python train.py --model="contrastive audio-text model" --dataset="single notes of musical instruments (NSynth)" --train_examples=184686 --gain_aug_db=10 --noise_aug=0.002 --n_mels=64 --hop_length=160 --input="log_mel" --spec_augment=true --win_length=512 --tokenizer="word" --vocab_size=106 --loss="softmax" --embed_dim=256 --encoder_arch="poolformer" --encoder_norm="layernorm" --encoder_norm_position="pre" --encoder_activation="gelu_tanh" --encoder_mlp_ratio=6 --encoder_parallel_block=false --encoder_inner_norm=true --encoder_moe="soft" --encoder_num_experts=16 --encoder_moe_every=2 --encoder_expert_mlp_ratio=0.25 --encoder_slots_per_expert=2 --encoder_shared_expert=false --encoder_patch_size=[4, 4] --encoder_conv_stem=false --encoder_depths=[4, 7, 4] --encoder_widths=[64, 128, 256] --text_encoder_causal=false --text_encoder_width=384 --text_encoder_layers=10 --text_encoder_norm="rmsnorm" --text_encoder_norm_position="pre" --text_encoder_activation="swiglu" --text_encoder_mlp_ratio=2.67 --text_encoder_head_dim=64 --text_encoder_fused_qkv=true --text_encoder_bias="all" --text_encoder_qk_norm=false --text_encoder_parallel_block=false --text_encoder_inner_norm=false --text_encoder_positions="rope" --residual_init="none" --optimizer="muon" --muon_scale="match_rms_adamw" --lr=0.0016 --momentum=0.9 --nesterov=true --orthogonalizer="polar_express" --adamw_lr_other_params=0.0022 --cautious_weight_decay=true --steps=2800 --batch_size=64 --epochs=1.0 --lr_schedule="step" --warmup_steps=280 --weight_decay=0.2 --adamw_weight_decay_other_params=0.05
Rows from block 11 of the audio encoder of a small contrastive audio-text model, named by matrix and row number. Rows with one number within an expert belong to one neuron, the router's apart. Each number is 128 + 24 x the weight over its row's rms, rounded and kept within 0 to 255. All counts start at 0. Numbers have three digits each. After the name is the row's rms in percent of the matrix's.
Before each expert's rows are labels from the 100 clips, of 14976, where the router gives the expert most weight on average: "top examples" is what is common among them. Only what is clearly more common there than usual is listed. The data: single notes of musical instruments (NSynth). In brackets: how many of the 100, against the usual share in percent.
# router: slot weights (encoder.blocks.11.mlp.router.weight, 32x256, trained with AdamW), inputs 86-171
# up: expert up (encoder.blocks.11.mlp.up, 16x64x256), inputs 86-171
# down: expert down (encoder.blocks.11.mlp.down, 16x256x64, transposed), outputs 86-171

# expert 10
top examples: synthetic (66 vs 31.1); octave 7 (45 vs 7.9); vocal (28 vs 4.7); pitch class: C (26 vs 9.1)
router.20 088:118174141123141125120100108132111124116136125135115132140130169149143141107114124111142125134146125114137109126121172147160150163124095095112142161137105125147143149104123151134116111145147125103099116136111112129117097095115097124095127138153130128137069110
router.21 085:103131130127129124135109118143103122097150148123144131129156154128145152085079095112117130117159147102127129110121132146167158150107122087122136185135134112152142161107121162123103147146107163141143113155113118128149101078115118155108113105145113156145089085
up.0 102:155102102078106103151109124114120110162138153130151128107118136127103118149147117105097125122120156114150133153130126153109148149137141129149116107121143113100127130120160152154108115135144108135142115143123117123104139128122095130140101138125097145127165139
down.0 093:147125114130145083074118081150117057121119125098132173112126150115124123095130140126087161132138120129117162142133116175131100133128144098138092165141078128114116141142144103143132131108115117158155130111153084135143108112171116100131155162137115129142144136
up.1 118:143127117120114132131115140134100149170120149118132159180106164128100165131105082164127129180091128158168124137161138157161159112129118127122127119111079157140152103133137109091125138102186110115118099113115135132155130114156104161090114158139111133127119079
down.1 104:149129085116131092112123133095120123074119139178132158136106140123122130113122133109123161118083093114082157048126096162163159103135130113161115120146137130133124127102121141144114149143109109140140164108126138133076135149142133129107125143152139135070140081
up.2 113:097088166144119151141132084119147120118137138128111128156151138143098139131144132150123132144103145148138129134098138120075080141075091134130167139139092139143128096136129108198171144116143111106116117146127124106131131127145167124139134122124092105090112158
down.2 105:071124136129125155128144130167101125111110154121104162131147121134113143150135136100154091117148137152114119140103122105125130128110096133163136136124157129085144132140111090154118116129101152140096113122116152108108078125103163076137096142092124069107129152
up.3 101:091142120114171153089135130167105123126116085170060124102126140119085174132109148130121123075165138104128168124126111134174173126122147119122053136141164123113114146107112102174140142118149151128092143145180117089152130123118134123145138148125129124129122114
down.3 100:151143185176146122125117070087109114106099177143128155103139131150119125148122112154119126137137166111159105168125134129125132151117061143120140160132130165101170143123139115130139126130083097091131126107124148070132150138117098139140119131136134139131139156
up.4 092:122157154115160157138071099124121138126145111131132126156092112124145125125133125106134118144143116112140133148084144094161174120124163070123116130115155167090098129120150177109142098135125142125071103117130124103084148120139106084108123130122114145115113119
down.4 096:146114098090116063091101130150126123109154125134145128118149123134127130126144112119164115138120126117125150122118121114184157113116114169107133136134131109181110163127085104126145155139141170133085156142126135114126105098133134147106169131099148092134167105
up.5 097:091129104103091146152163130128151147114164137164130127117155136123126143122087100112123172103148096140132153099122159118125154149142147136149130095118151128099156106137110147144108103144131142124094121114133130132100166116146146148111079138101139161117101125
down.5 102:133131178100100117097075106094139143141166120098122166147132151098136145155079121133122128096130116182140133132123093160119132151143115132137114095119112122138132151089120137128105121099082093122111146132117154114126136151156140126129131117150085118173093117
up.6 099:105156147154129101107102105107113125125124101161101155161140154185136140126144113146082134137162133175161127101097118085109126132124139137109133152102124102145136080125143130144121117136138146103125145142118123169123151108094132138131130151099151126098121114
down.6 094:119149138134109106135108143154150148070128098147101120145124094145100125122070112127155126134120150131136106155089085148108108107090089120185102113156123142119141134087105172134118170134134108119133125154113144102152110176144125146136074092127132130127103165
up.7 101:124157106116124109077161135078094108131109138172162127125156096112148079102138151121086159119116122097142101133157118138105090133136136180123123132124126136114148165122147138131122185117150160162153116127137148191103110149131122106133156155125137105073107141
down.7 099:139144121103105131091163100111149094098110180098118130114092137094123085114106119136139100101104125149113130144167131154101178108160079113135119114115129072186123100097121156149124098115109148105157085143126107148092161140152139162140097144147116127107118111
up.8 109:095127132132131128094111158137132142167159163130131128100181131124102115121103125089112183122137147103162141115077166158121105137112083171090174121140124134124138112157132124151137121088133129128148117160105107147115151146102140074141116159114126102112132123
down.8 102:123104135125136151125120106129106119142088098140130139118151136140161094151134140116141107161190128123174110142147137138160093116130141156159109127149105121139140114119144076122124119146102127082115109128112104123089151119134117132101127126120156143130075142
up.9 094:172113114126074141157114133107163177144143169114162095126100141116173106065168113174124151091108157113131118111149120099105188099107148162157143118116074120098137118139095099134147118160143108169162143110149134114109133132108118131118156166125140118167154146
down.9 101:143113123132121146099163108161140127115125110112136098109164116112132133135115145101145141119074145205105137116134128116100091129163085152099127144131159120147148136162126102183155143148120084116181126102122121123123099136115111125137116105105150126110087127
up.10 097:117092167149161099130097112100108137083126140135102060149137140117083149140082146154145146103112132131102101111057145113093140175079128145128151150148139124102113123149118109164147173189142112144110119129126094118148101120123109120145102113124085144115112103
down.10 103:088135127108132141152135149142107130126125100097140142141115080139145133131114162122163144084106154099132078126201136117086131157142121138121136137131136129130107122090087107127127096127121155118118114164121100101108106088128132156135084160103127087137082119
up.11 099:128101088149152117100116131104150120135121127113129156116135071140135109141160092131118157162141110136118146133161143176103096101119136104101135129131080199135135119138113130113143110123133115115122120141145034155131175105167130154140145152139154152133133144
down.11 097:161151138145114075168137134139134115106065150137130126136161158108131128160170148145084118134107078142138129089119109105121150117124158159141159119128089140137115060108134100192138154121120101122160127114153117118130137130159136144126093108162107131145089190
up.12 102:083132148126177121121142096154098131117120135114137071151086140136092097116060139121114138145102136095121146138151074128089159125132139105112164127097124121102116163107121160126086130153178171126111110120112176104091107109118118157141116116110166132101136103
down.12 100:165106115126160144128140128088146159123156117115105111094100134160134086136104182165166143092087143125099093089173147162156148158099126124131127118143111111152118112116155132098079152078100110083129175136128124122129127124123139124103170150143160153129115117
up.13 095:084132192115179081122148125106168151121168061104109140169151171141143120110114168146123128116151157145120045112142135134091120122149132123129139150107147145146103112117138125112103096122131114111114178111142126090163133133144143109135135140124123099145106113
down.13 096:145117125144106150114135149162141105129144172159106174162091107165144146138080132128094144082096091137136176114096092115092131099136099127142121128130129183123075136129100151155156129143119153172194150129095069147134094106155153196139151164131109129144091111
up.14 086:123159145165162080139117121126154110179116125131164111142114121126090167109148137155137082166121131135147120176128127129146117143104127125150099092115129148178161134087169133113108089146151109091146066139153149113085132166095126139122145130110105155097103131
down.14 095:131116089145128107115164131162087139140131112125101138149096147156138150110124130120119125150118104083103131157143121150134159115123115134131175104102113117165097156155109104097158140143123149167130149139141067121141108097146106132119101185152113126146146166
up.15 101:114116183130132142108112140093161155114138147135118089101098132090115115096144102162082106061139095132135121111157121111104112127101164146127124103138134113162140180156113119141108104112180164117108143132075131135120122148098169105170130121076148081164209179
down.15 102:179135084101121140105079107143107099130084112135084147155114144118111114162129141120131115152099145124115094132146123133099105104094106102097140097143112148106137079118092138174079156128110143116167111118094099137143116121120149131126146159142116117090066136

# expert 11
top examples: organ (95 vs 11.8); electronic (95 vs 36.4); pitch class G# (35 vs 8.2)
router.22 090:166160155158073118122143097142124134115149142136160138124142175134119180128162130101139155113112120120093107136098124132153106172089130102139091148131115132136117120106139188114097116147128144113099148102068119109031100136141116105105114146106108101074119130
router.23 087:132140134137138109093101106147141148106122141161146141134125176081136136128154139116133132131120100130114138124084147145140079137088149143186105139105129142111124085121185145131115129104109140128116138124117096131049149159124093098115126137140100113058103125
up.0 104:159154155139156123121129136088144108138142106083173072212076112143124148114074130158095099139075143143113117144131132135145157127126155068132117150130116090114093137112127151104118126179193152167124144097112126117165190075088109157147125133090140135120149137
down.0 108:101139118182127118116098133129151136078161130135130193146143103139104156135139097149105157124096101142121145112146163081125124159108130127099173126128120118103131116117111135099125158091156088169132103133084154121106123133094104114118161157164139147146125134
up.1 089:129131139118098136127138129082136123095116079132126146163115143106100132200188145118116065133131127130108137112133129142122118123095154122098112112162135103119153159122144151136107111114114120152095116108125132109114107133136143113127164105143136098130168160
down.1 091:162137150146145112137115113132100145159114139172159108113181136133134117118103127162116110095149132153129146134082125156163122144124090095123161110143133134146136154137141136150133097154128149153116125103142143137118137113108072088107111146112113177143105166
up.2 099:128165148099139121105139154108101123121123140148117141113127187107142068138115107137141126120129122139139119130115137136103127177108120087140153077082128127153125127187119095136144127109086149119115108156105131141142143154126170114111119135121207109116140143
down.2 092:109103152111125164117112099101138118150104164098139135143144102149143155128136168100094135130158147165150125120132133170150145069173134155124129077124117139126158149104148129105153087130104165110113104103144125145061154108139109100127162153120113117123102092
up.3 102:143098110124117098120124121141170129152132162078124102110168107137127127137137134179128135143085105133147165127143115115094146151130156123082112133084142123158135102136108104080149126158123092142114138146124106114141177174133090158152128125136120147131124115
down.3 094:114105121137131099134132141118105137103062088115139121137130122159167122125126105115115160127123128166131111123184144130140110087140101147158125123180147135151141178152135121123140153133121137122147146128157139178185119156128127136154169134112077148145114146
up.4 094:150123150148135122192115121144121129149150144073133172138128128109128152124168119120118093153203198072097102131132148137099140148128145107141089109082129145164137139113153142128114134107132150098109127110121135121112158086117136099154130132107114170129143144
down.4 099:108122129122167111120117140182168155116124150113133128156139114123181170172134138116108146152137131100152141147152103089151153087090092129129118106087141148125108133114139116114130124152086159116118126151142165111146121082095093117142110189144157136158145088
up.5 099:090174118143180162162203130165146173132146115122156138130113150098164120129132147129150100119142077152146178145127146137117088148132149103170150141128146146126112149123144150112113118148102144150150131119138164071101130135131092113154104113137119108123154137
down.5 103:156150168159107126135097121162137130125147177171148093111128168117163145154120146118095109110143124134173171125130111088128138142134139108187132116135082131122136169119095158152140164150153156163153134165116133134105116117137091113150130158122111107134100118
up.6 096:113123117155124098109130119110114130103111167125130117125106105149116126146124146149124117130098113157113145094123080124084155147171132135090092149097144113103125139135097117132094105183160113104150142138126159105184130111114110100174121139105175132135171097
down.6 094:123098124125166166131161084113131135154125106138096128114073136133096105100146150111169152128143129110117126119107104113144127164127085097161154144133116128105181131100125109140110137131123114105111119107131143117132147115108110154146117147127114066060104055
up.7 096:108123142106096149132145096076123174153157143089126110144144132157125110125139148094084092110124108128163141128100117129151118168139154120116129122146127099192101144140150118089116119114156147151150116106119160119110135087119150122119123121110158134095123114
down.7 094:167148130183126090134116125171132126101128148116107135101114137142170140114118119123146146144117176108101094133128162136124150094155113112118157121165129162124130121116137144131140141153135155080161114132163088143123130103094125146143111123125103120125061127
up.8 091:154093148095115143132111159157110167119149150141077126115065140138100112103131091079152087094135119143145101150110117112148137128150102086133104131131135098147103132147139122156113156094077109131105148174148099099125158145159157140115087164149146109173185112
down.8 099:138130102115155127153103152118141103183139121137137082127180142101136091167136133130115151069123131141128124125136126134123109147144167152119117111106119155133137120134163146133095148148148129151097114123101134105123121101122144086162180192104126128116142119
up.9 094:138141108103138117094104137089163188138120112119113136099168161131113099098151128127109132085153123088104128129156115147130144151163156110125100156107184132131149139115111145138109146148149120066109127091130136109154117149110128132112108114109107113103148153
down.9 104:155127126118145152100127122122087110151117103137101139143111114131130149131134153128117127127149150103158114184103127111111093154081122117125149080105131139162138137081144161127122181150102169094117109130120149123158126132111130110135117174138126129134109085
up.10 096:177130145104103170147159177091166123095114113104148133126138111099142140135182123129097163138151116135158119142152123115075128104156125152094100074125095137144136123109113131084136151139123105177113132113127130175113143120111134119124122133132140152188149135
down.10 100:101096176152112095143117143143113129167117105106138144097147108153113147105124120097130134083101102146123173132169120102165109129120127145124077126147134140108131109177132148096157138112155090110137063110102121146104142139167134141158108144113146114118114157
up.11 097:144105145112138138161119175150104098149101101138142181145142121172105135161109155111126106133162138177155160152127119137154104120124148150153151138109130154096152186105183138201124070143158087119132120095180110155116159100119166157142114124122148158137085111
down.11 099:127182157125096121118179118164060106101145095139102097085129173125120147127124108171131129128155048130111142125136194143126149119110096150117138068106107137105132136132127132142127149090128096155140100116134142130140120131154097154134147110126107123082087143
up.12 104:126109122139108121125133131142112122127096130168131157126183121150107152128096135081097115134129161151152107114144096138122127114107147151182108090139154117150131103075137142130105112175137085132114100132136147187192118131070067110139112086116135132148096124
down.12 106:162157139183133124109141158131113103147123132143110174146119140116136131099144126147121128155166123121169132141130110113099130109148126101181109138099124071078126146189118093150155126141129121132102148138086146101122163098136101174144099118133135124093154120
up.13 108:123168121117126060111176148089116114122160089107161114105110127143138117148113152112135129114147134125115129138108173122134146161118133126118147124136137132153101162099137174089130117116178168167127123089102173120132117125186155112136118117161122126100110088
down.13 102:143136105125132144113117153110096153106143159157113117137064182138139129145141121122117082116138118119130165141150147119100143128135104141157146122136163133178126154130133178090086133102079153103112129111129120098097147121129077131132150088112140145114122138
up.14 109:116135104107099145123169093130112092148130110110138137135115109137167131195116131108130096120116099122141157121116148130128149132136178099105111099128124125125083109153068102113135129160137149133126078125092163134097136129121131125121117115137136146151143136
down.14 105:128093163154144129119157089158057124124117140181107126176135125146126114141122142121128148125128118142101134120120106110154092171131139093139135132152158148157137153113145160111111129172135128132146100137149116134129183103141118143144127119145142100148125134
up.15 104:089138129110147129135098151155081127154089159176144154123116123135137160147113114137133105148169137084118112116084166138151158157154118095117117164133122105078137107117108131091128128104137152113092122119138117136121151133112135147103085171114118153131156103
down.15 104:136138113115144118104137138122084127147128139125140119098082106115130093165160124127107164111120150129139130159136176158126095117107119108139135148141108136127157137119113138121143126135136107138058148071139123095134127148123100115162104133118134141145137098

# expert 13
top examples: pitch class C# (96 vs 8.3); octave 4 (92 vs 17.2); note: C#4 (90 vs 1.5)
router.26 103:163083127141119104118087147151144103123143159152146129128111142122152120114145110087117154125143111116134127150132125122175116139150128144136095115148118111148187138139155153072172155098129138127115096187122112159108152117121099088130098124139134137099107141
router.27 078:155082137124132091128082173159133093112150156123128120145117155098155136083134121088147120121126156124142112128132129107167138171138135128092115120167109103154136134128148118095138131115132190159150131116131116164124110113132135095130148112150133140121102127
up.0 093:094167123136170105143126098123110119087082099137116136131138136141124152157176086128100096102106152130155149140118082114157152166130161075112116131122095074131147146130162151145132079167102141088123164121128142087136117133105121165119118122116119112144150131
down.0 093:131105140177188134116096132133107116184131135165128121099190123121129128170131127153137148105103105088138127113114161178130118148132114148116121131094117145133158144139105174113144177134115145159154096159107127170172110128144117101144124141154160103087108125
up.1 102:141156132152131115120117167091162158143118137170147098129115109120116104097135146140093151155154136092133089082141123128121109139115115120150124105116098117111115124157139128100140113117128137149133152118092113131097134131117131153125126144097160096132157149
down.1 102:121153124123115159104111092097160119136152187137150087145192148111172102143112178123150135147126155141122171120105145097132155176159147121112124099060125202149134122121117106137101168161146102135126143090083136099125102137135139106116112127151176157133126143
up.2 099:085092112113119154141120141144150126136130162129144146124129101107121080128090153116100136170140138134133131116107148148058129111160077176146148080159137135070129159143134087125165101131131104131128148150146145127192137096122143127144134130110149123125145126
down.2 100:134176171103119105106083118141089087163126130138146165148128166119083094133109092121101104099150153126080109119120167105132126114119099139145130154092098088125155099110145109098131143142110082111099106115127150139093106162106152130148125115130121186127130109
up.3 086:135095124123102227188132145104129159118134135148133160113096104107155138135170113138090175143116136124087131141094150160136140139091126161113113100138163111123145120154150141108107129134140140088147159144159124132115123140082102053078147139117113100110144172
down.3 091:178118128133146090106144122169167084111124121131131084129134099147155140125141141120177104107128138167156111184143077114156088126135103148137120109142116103135056107114143144128091109127144134115142105103095166131149145130103160108133104144162161088134148149
up.4 102:101146112086166076150144153185068136138126150131103116131110184110126149134109082103160136208127135133104130141136108152158176161138115108130091122152162106063140131129144117131146143168136153059106105147141129094128129118147120158130109105128142155112097107
down.4 095:143198099142150149066176083114148119118119140194144147146111103127121164178124134145113127122116150118059131135143129177114123100162144126096100157115128149129122143112174149142124135130119111125128172122133129125130127113089107191147126107125105121164158096
up.5 099:129119161150153104050142138079186106109100092132157111124125099140139113151159133146123127135105121111106101143114136129084122168109166108123153164128125136172140136116161140142104161137104120146162119113140134127136094165129154148106141157145132120091110085
down.5 105:115092077118144127115105129116131145115143114112156125090155131197136111127158157132164171121145159125088153091127129176137094110147128154130127103141096138137113159110100114138139167093150141159133165099102106158119138115128141119060152143121117100116071131
up.6 095:093184138133127093094122170127108163151091150093158135121132148128128088101140107136112144154144103102118119114095124164086087096120142113088125127115102163175061134117154181117123109096136164116155082140117120126125136128117111104134150127122099157156096113
down.6 096:131160118107126131151091120164113118134129111155107107090123153120110162118133152097119126116142111129128110163140165182112130129100172123128136120086134106147173120136125150127144117093094154159128157131124141102140110131125159087160118135139162202078127108
up.7 114:089142130119131160127099121091127151133119115076105111143164142135115133125107093145101100094119119105111168089124128131111124182123167128127153174152155127145120099140177176160109104135137155160143152125099154116131130152152185133129145132105138112121148083
down.7 107:131148095114105145128163126107150139130125153137125085127154126170166143133120082103125125136069151146112201144117118154140138140097115102108120076112158159122135116148091125163109161120133125155125144139127103149141142121121153115175132167099154108099099133
up.8 091:147164144174133104199118136144070135145093118153060089136139153154117090121085187138081148113159167144084133152129103123139093108104110113139144113129129121137102100083134106167116147130131080150134145167113116130143103105129080128172119130114150070136109103
down.8 090:161152147123146092137168107138076125148132091137133187085137132107136106110111127147177131116099165116171139131093114113121172118090117143143145116143100109137107152168128149134108112213112132111105159140106073145139140149088139152159104121150116142139102154
up.9 108:092151118119118108083169154075137125109127166177122115137185132165129106117118123119123187151106096103169139097134118143174132106147130117137124137106127150089172107099088108118114147113111124150149137130111105165083094141151126143114118160150131110129145116
down.9 102:138116144096070116143127135136105126128088066155153127144067118119120118133113101144139148098105128133137115121172165138143103149140126128161099151125128150137176174155082110123125163135140140129084105093117136149122130142153128136138104091114101174165103136
up.10 112:114129138128166112144134087121136088082163126123133120112134172133083152121139115157123102120116137152095150125114132105159096183130106093106100155127163122115156081113146131101091121119106120095152160132122144117105137165100161133127149124110103106103145107
down.10 108:161135141147139084137121148121149110142128140121069106133115165175119137112112111121161077184170156119153067142131111176128115112151127147128112132103069110114155138129156124121112138141120085125144142131183079189150124116120118115159103138144100123116109119
up.11 105:078136103157120084070072135119153135156144144163127156148146114111113133127123102097104132129146112122160111166160103173130108132125123143158137148126127129133138162139119111147120162093156157113107152124138094175127157135143157134139149123120132132114132133
down.11 103:166123133132114097111107156100104121075121154124132152127141129095116138124117113121102144089136076136136094112125153142127079120081157114174121158110080150142138124111110105170173090100118155105100118119169157128141152149158141114123125118131129130133100122
up.12 096:140127122125171128154095110138137111153144149134137125119132139120125119148145119132112087141088122100132132124147138117140151144139168138140120147134132153136177144117125188139123130117188156116109137103107127168129105147146133131135148159108176122099169140
down.12 097:128136110104099125091136146167136128083162120143145154148120111082132131124098070128127153148131152148078125116100113128114114165121106128107100121121151126117122131139115118174157182082125099130145118127131068099139139124114141105113126132158130107136099192
up.13 098:118098148183185092112100122086153115153096149157138142153130117175117118112125133158089107134131107093144165126118108140115129123135145119084144154121123134138132130130134135114130090131130132165130116091175097140201126139149132125175148136138139140105142161
down.13 102:171167123121074082115129123156118056142111123174112114106082146114113122125100162118153136145150112140123128122125162125108125100099124147167140094130095110126128119113155150132105124147134100102126086148124112188134091149127109162104124142128068115122069137
up.14 113:113153154144127128180121104166085128144150144103119147132129143119140190157101108139139123139158115139115166119105132132122148122095139092132156138156150096099156126152101131139158146114132148118053097134163105118147143086148119102112104098113136132146154108
down.14 104:157087140139179137128121088204123098127150144136122101098143139078132133157098147111149115141099140135124161155131133162155129128120145163127134186179107139180147150127167131181108150144113160103109165132133136092146128147163154171127114120129113087071109109
up.15 106:144103136147113124153138104113132129092097112110130118145129129144145113128158130150125154148151113110132094148117169138104143131127115096128119120121136129165107143130135125110156132142136094140118154102131096074106146108134115157112131114144144133123136134
down.15 102:129099154138145148153154117123120145115139141142116151165152108132142093117080159133099139180149132155124139123116113091100165123108113116139131154095141151114125136157095134123173158147072110124147116144118133112136071116146110101220130145121131154142152139

# expert 15
top examples: octave 3 (79 vs 17); guitar (50 vs 13.1)
router.30 085:168092120100101155137090181159129124126143168146174105158115115092153109107114106106179140111133115132108141148155092097148139138145113143129113089122086097118156171126167121099154139111113145136134117183082120164153183113141093101087113111141100164136110122
router.31 090:152090093118118164151094170150129138137163152133175127172092119100158100112136083104166136120125142131121116128146139114102121102131122140146122056144087108146166164144137122117151130114112132162139129185129147139133130136145107114101128117153120132163122144
up.0 092:091115138168134117181136160159152135125141116094111118113145118149150162137117136166140114101090114117107142151150109139106131159105135144134180155127108123147133095127161107096159104135141122146179100162122108132127121133119124136161092115133128124099137087
down.0 096:135128115145139148178096072169117157120116103107121168122104166136128126097154116098097183162176162121138094129144132139152126141190115131143115144104105111144131155114108152111096129114157134098131157130181137167156076081139144122181125167164129134123118137
up.1 100:100102134115132121142153161172150105099142139137170117089129115139149171119117129146163150163192093129142132140131143136141151103138125139169117101121160116109115110119104123080114104143110127131131106139179129105133165126121084110110102077130126182147078081
down.1 092:164121155125126113122121114126109123114144141096151148164166113112080144127080135160090134127140128115145087114095159164115141112139127123081123150154125127106078119191124135149152120106126150124110162081088131154165168139112152115112103139120119143132121169
up.2 096:083113157145156095117167103112133155165141139124120083083138125158130155119106130120127110082141126108121136167128133165159148175158099135098149187133125119129187101105171133159100158119089110100118130153107136132145116150124143134174154117100127096152145100
down.2 096:132171101130103145125145076125195128145091111120109095084123098119135092145106116126116166116143133089168150105141105174075114149117121136090126146163137146128088155147130114132112127099084140097083125126121108126132144115117128174095127128114135117162115112
up.3 093:189118084136147167122114151147149126128135139125132123091139106111119101134110108123117168129151114108182132114125152156174134153118086124117153146117113112156117136153133182114151122110114137132131123118132093083138145133127130108124108130097125168106160179
down.3 099:111139118147157168103095089152153143133123093123112161082182083089125129160155110112143078086168121116093150123140126158133096195142113125134116145143159085149126156126099131109127121123095107091137132147107138112109093172137135126124103136118141126094102109
up.4 089:161130142135138124121196140148118145128110139096152103139087122114118108117200132166101126132165166133152138157116105132091116106121153116109124098114136112119141130126098149125112123139112111120185163122115163126138082160127111132138096141116097138110097110
down.4 099:140144120158125160126129149156111150157094120138164131111157116119176117093167143148142163110139099104168178128156123148146137101140134141089107139113106149133103092172107145152106136100078146148112154116108123087105082141168129113151136117108124150120125146
up.5 105:121149169136136136166171116146112111126162131088086087129149138133094130137151121124119082058164141130119122124084146127097147168095104100083120144177109063142117113131110126141112141111133138089094147141104162073178069100092146118116114132092114117127135142
down.5 102:115122153144146139136150098112137132121103117083102144157078125129115144106104122129113116097148185138087081138171116123144089152107122113116128115150125147179114135083128173133116100142122124139148099114077131129124121153125110168145120142112107158177128143
up.6 089:105149099149128140128178154114108116135111058157145096153128118134102125120146122122118132148106124107120099167149136162140127126101146133129148129131105119133122147148115152122144102111162108159143123120125090144102152159115163179157165128096154112074121155
down.6 091:122133095141159140110124146121156142077104078152125118150120159134136092116124117163119125084138160123109135073102163107148161092130160090119160100131189154165165101124101109113113149148128172149133091114108135144173156132182131169117153107157174144101104103
up.7 096:102125157106132092116086132109128176090152136126149197141126139139154170100134100183130128092100171166117126115129136158120126120134127125121127102100125116121147117147111163131101113107096124103140132142098163104129161112143093101098148162124103135144137115
down.7 096:134147100085122152152151103154144111171102153125131128125107158122136100171102145147129097139125162153127143136102101099123145094144111139152120111116132133103114128114141202152117112143116138093137178094107121104113088116132130126138105125127102128136176140
up.8 105:103105134146160135118149095111145101164149148159160145150161107117073117142105112113169089128123089194159143127134102120113104151118138133139157088132160165141134129145114149154154083118131166123110094156116137139126139123133128135119126146137113120089117127
down.8 093:161127123121153141113159125107094160151090122140098122149125107087130138126150093129115144154123146108135147139136161161105128128137067114126127125114174139101144146164142164135128157099126129119125149142141100125143142114135149149115137108127093109121154133
up.9 109:114124075163104162140089133155062104158128113160141152195112152107155160116118179116100121131120129125095155120161116152140144126125144137151140189172125088129138183103144151153117099086117122166110135134166124143079139109112120134143150124115135120132133112
down.9 100:154112151087154124127120124156123122093106126095126151130170138126109132142108139155148091112141094165130143107098150136116117128091106131158121078150143124105155086085122101143149118158158098117113109109126148154145148140141176145085152113120144136142106136
up.10 102:144128113139139172149098086098130133157126097088156166145102105117145130171164144171138085135119136143091127089120136140133142120127097106156137117095126140130132152121084057150160133125111109124128109133168153098157112103119107143134153118159113132165171139
down.10 102:126157094113101130139158117160112135116115079133130127130133124181199137178144155114173111122143116114099129131105104176136110120117118119157121132130147152148069105148133150129147135160098120177143091131088124094127123105148095130124128122157086164111134079
up.11 108:100117111131193113147107127116144181146143115095163143149126103136159144184085072140106110137103128127130145161148129142115160144149148098114151093108155127133120075123128151101120155140115102107101110103133161113160138102128116127130118135102127156129168092
down.11 097:124170116121125120086136133146075111107162129134166112123117134134131129143084108087124139119107079075099143143131114163130142117133132093168130116120097126142116095112171140136085130115132155140089161148095128137109144094171088107127078087152147114132111133
up.12 090:170136124122118137131153145119099121128125140104117090114104124132150162134107107089122140125143116100096158120140093142160137172153134153119111116141116075108124128121173082100137138145107088124126157156111107144187154167162090093171090127139092087109107099
down.12 092:127121139121134065094150118113136123119127111128112114137106125141098153140172087135161166117146121112126144117100123117172135159126134114121136172188149107127145163144118138110087111159141115109138119155175097092166133091119119127121141115170107115131100162
up.13 097:102109147131120160101150064098174133112195144127120091089133201174091139117122194155153144134125126112113153127090108093117104135104094113135141183152111142093190120104099115147157068128136086106104105156170126126153102110138123130109101101168124140121125110
down.13 097:130125186147129096216129114120130157142134117122083144097096119139149110122122139132105149156135113146172079136143136113157123191166132124182150171111101136138134095134161061131140118151131102131120125174096118124131107124142169102156154118092120080146122134
up.14 094:101115167144124111156160136149135131117142165103148123166130148143115141098093118142108136162130128149130115084127131126107132117141105171145157154144110137127118123119109130087138112180172145101121182135144099087183148080110076108154076134107127113117122108
down.14 094:152148161091129136140129131127099170094102111101137161159118104144109130185140143122136109122111091152106132108140120153076128120134085124190138135186117129161125186095145128171117110107110086133166120133121160170119107101109116138103117148124097138121122151
up.15 112:135109149158140126139169139123095102169132106111130107158114135103074155133108153122146096095098112143068153138149164159156155141128138066145136144107149097140110166088164116129123107130139107156109108111132117076126159103164111150125132111164088106107129089
down.15 106:120139158125097116149121100136104118107174109110158146175137133135121165113123110141114086101153115113077121152126151119134147145072153141161132133181134141111140128125180120127130098156146149123112080168135086115157165133113128082133121119132104146105113150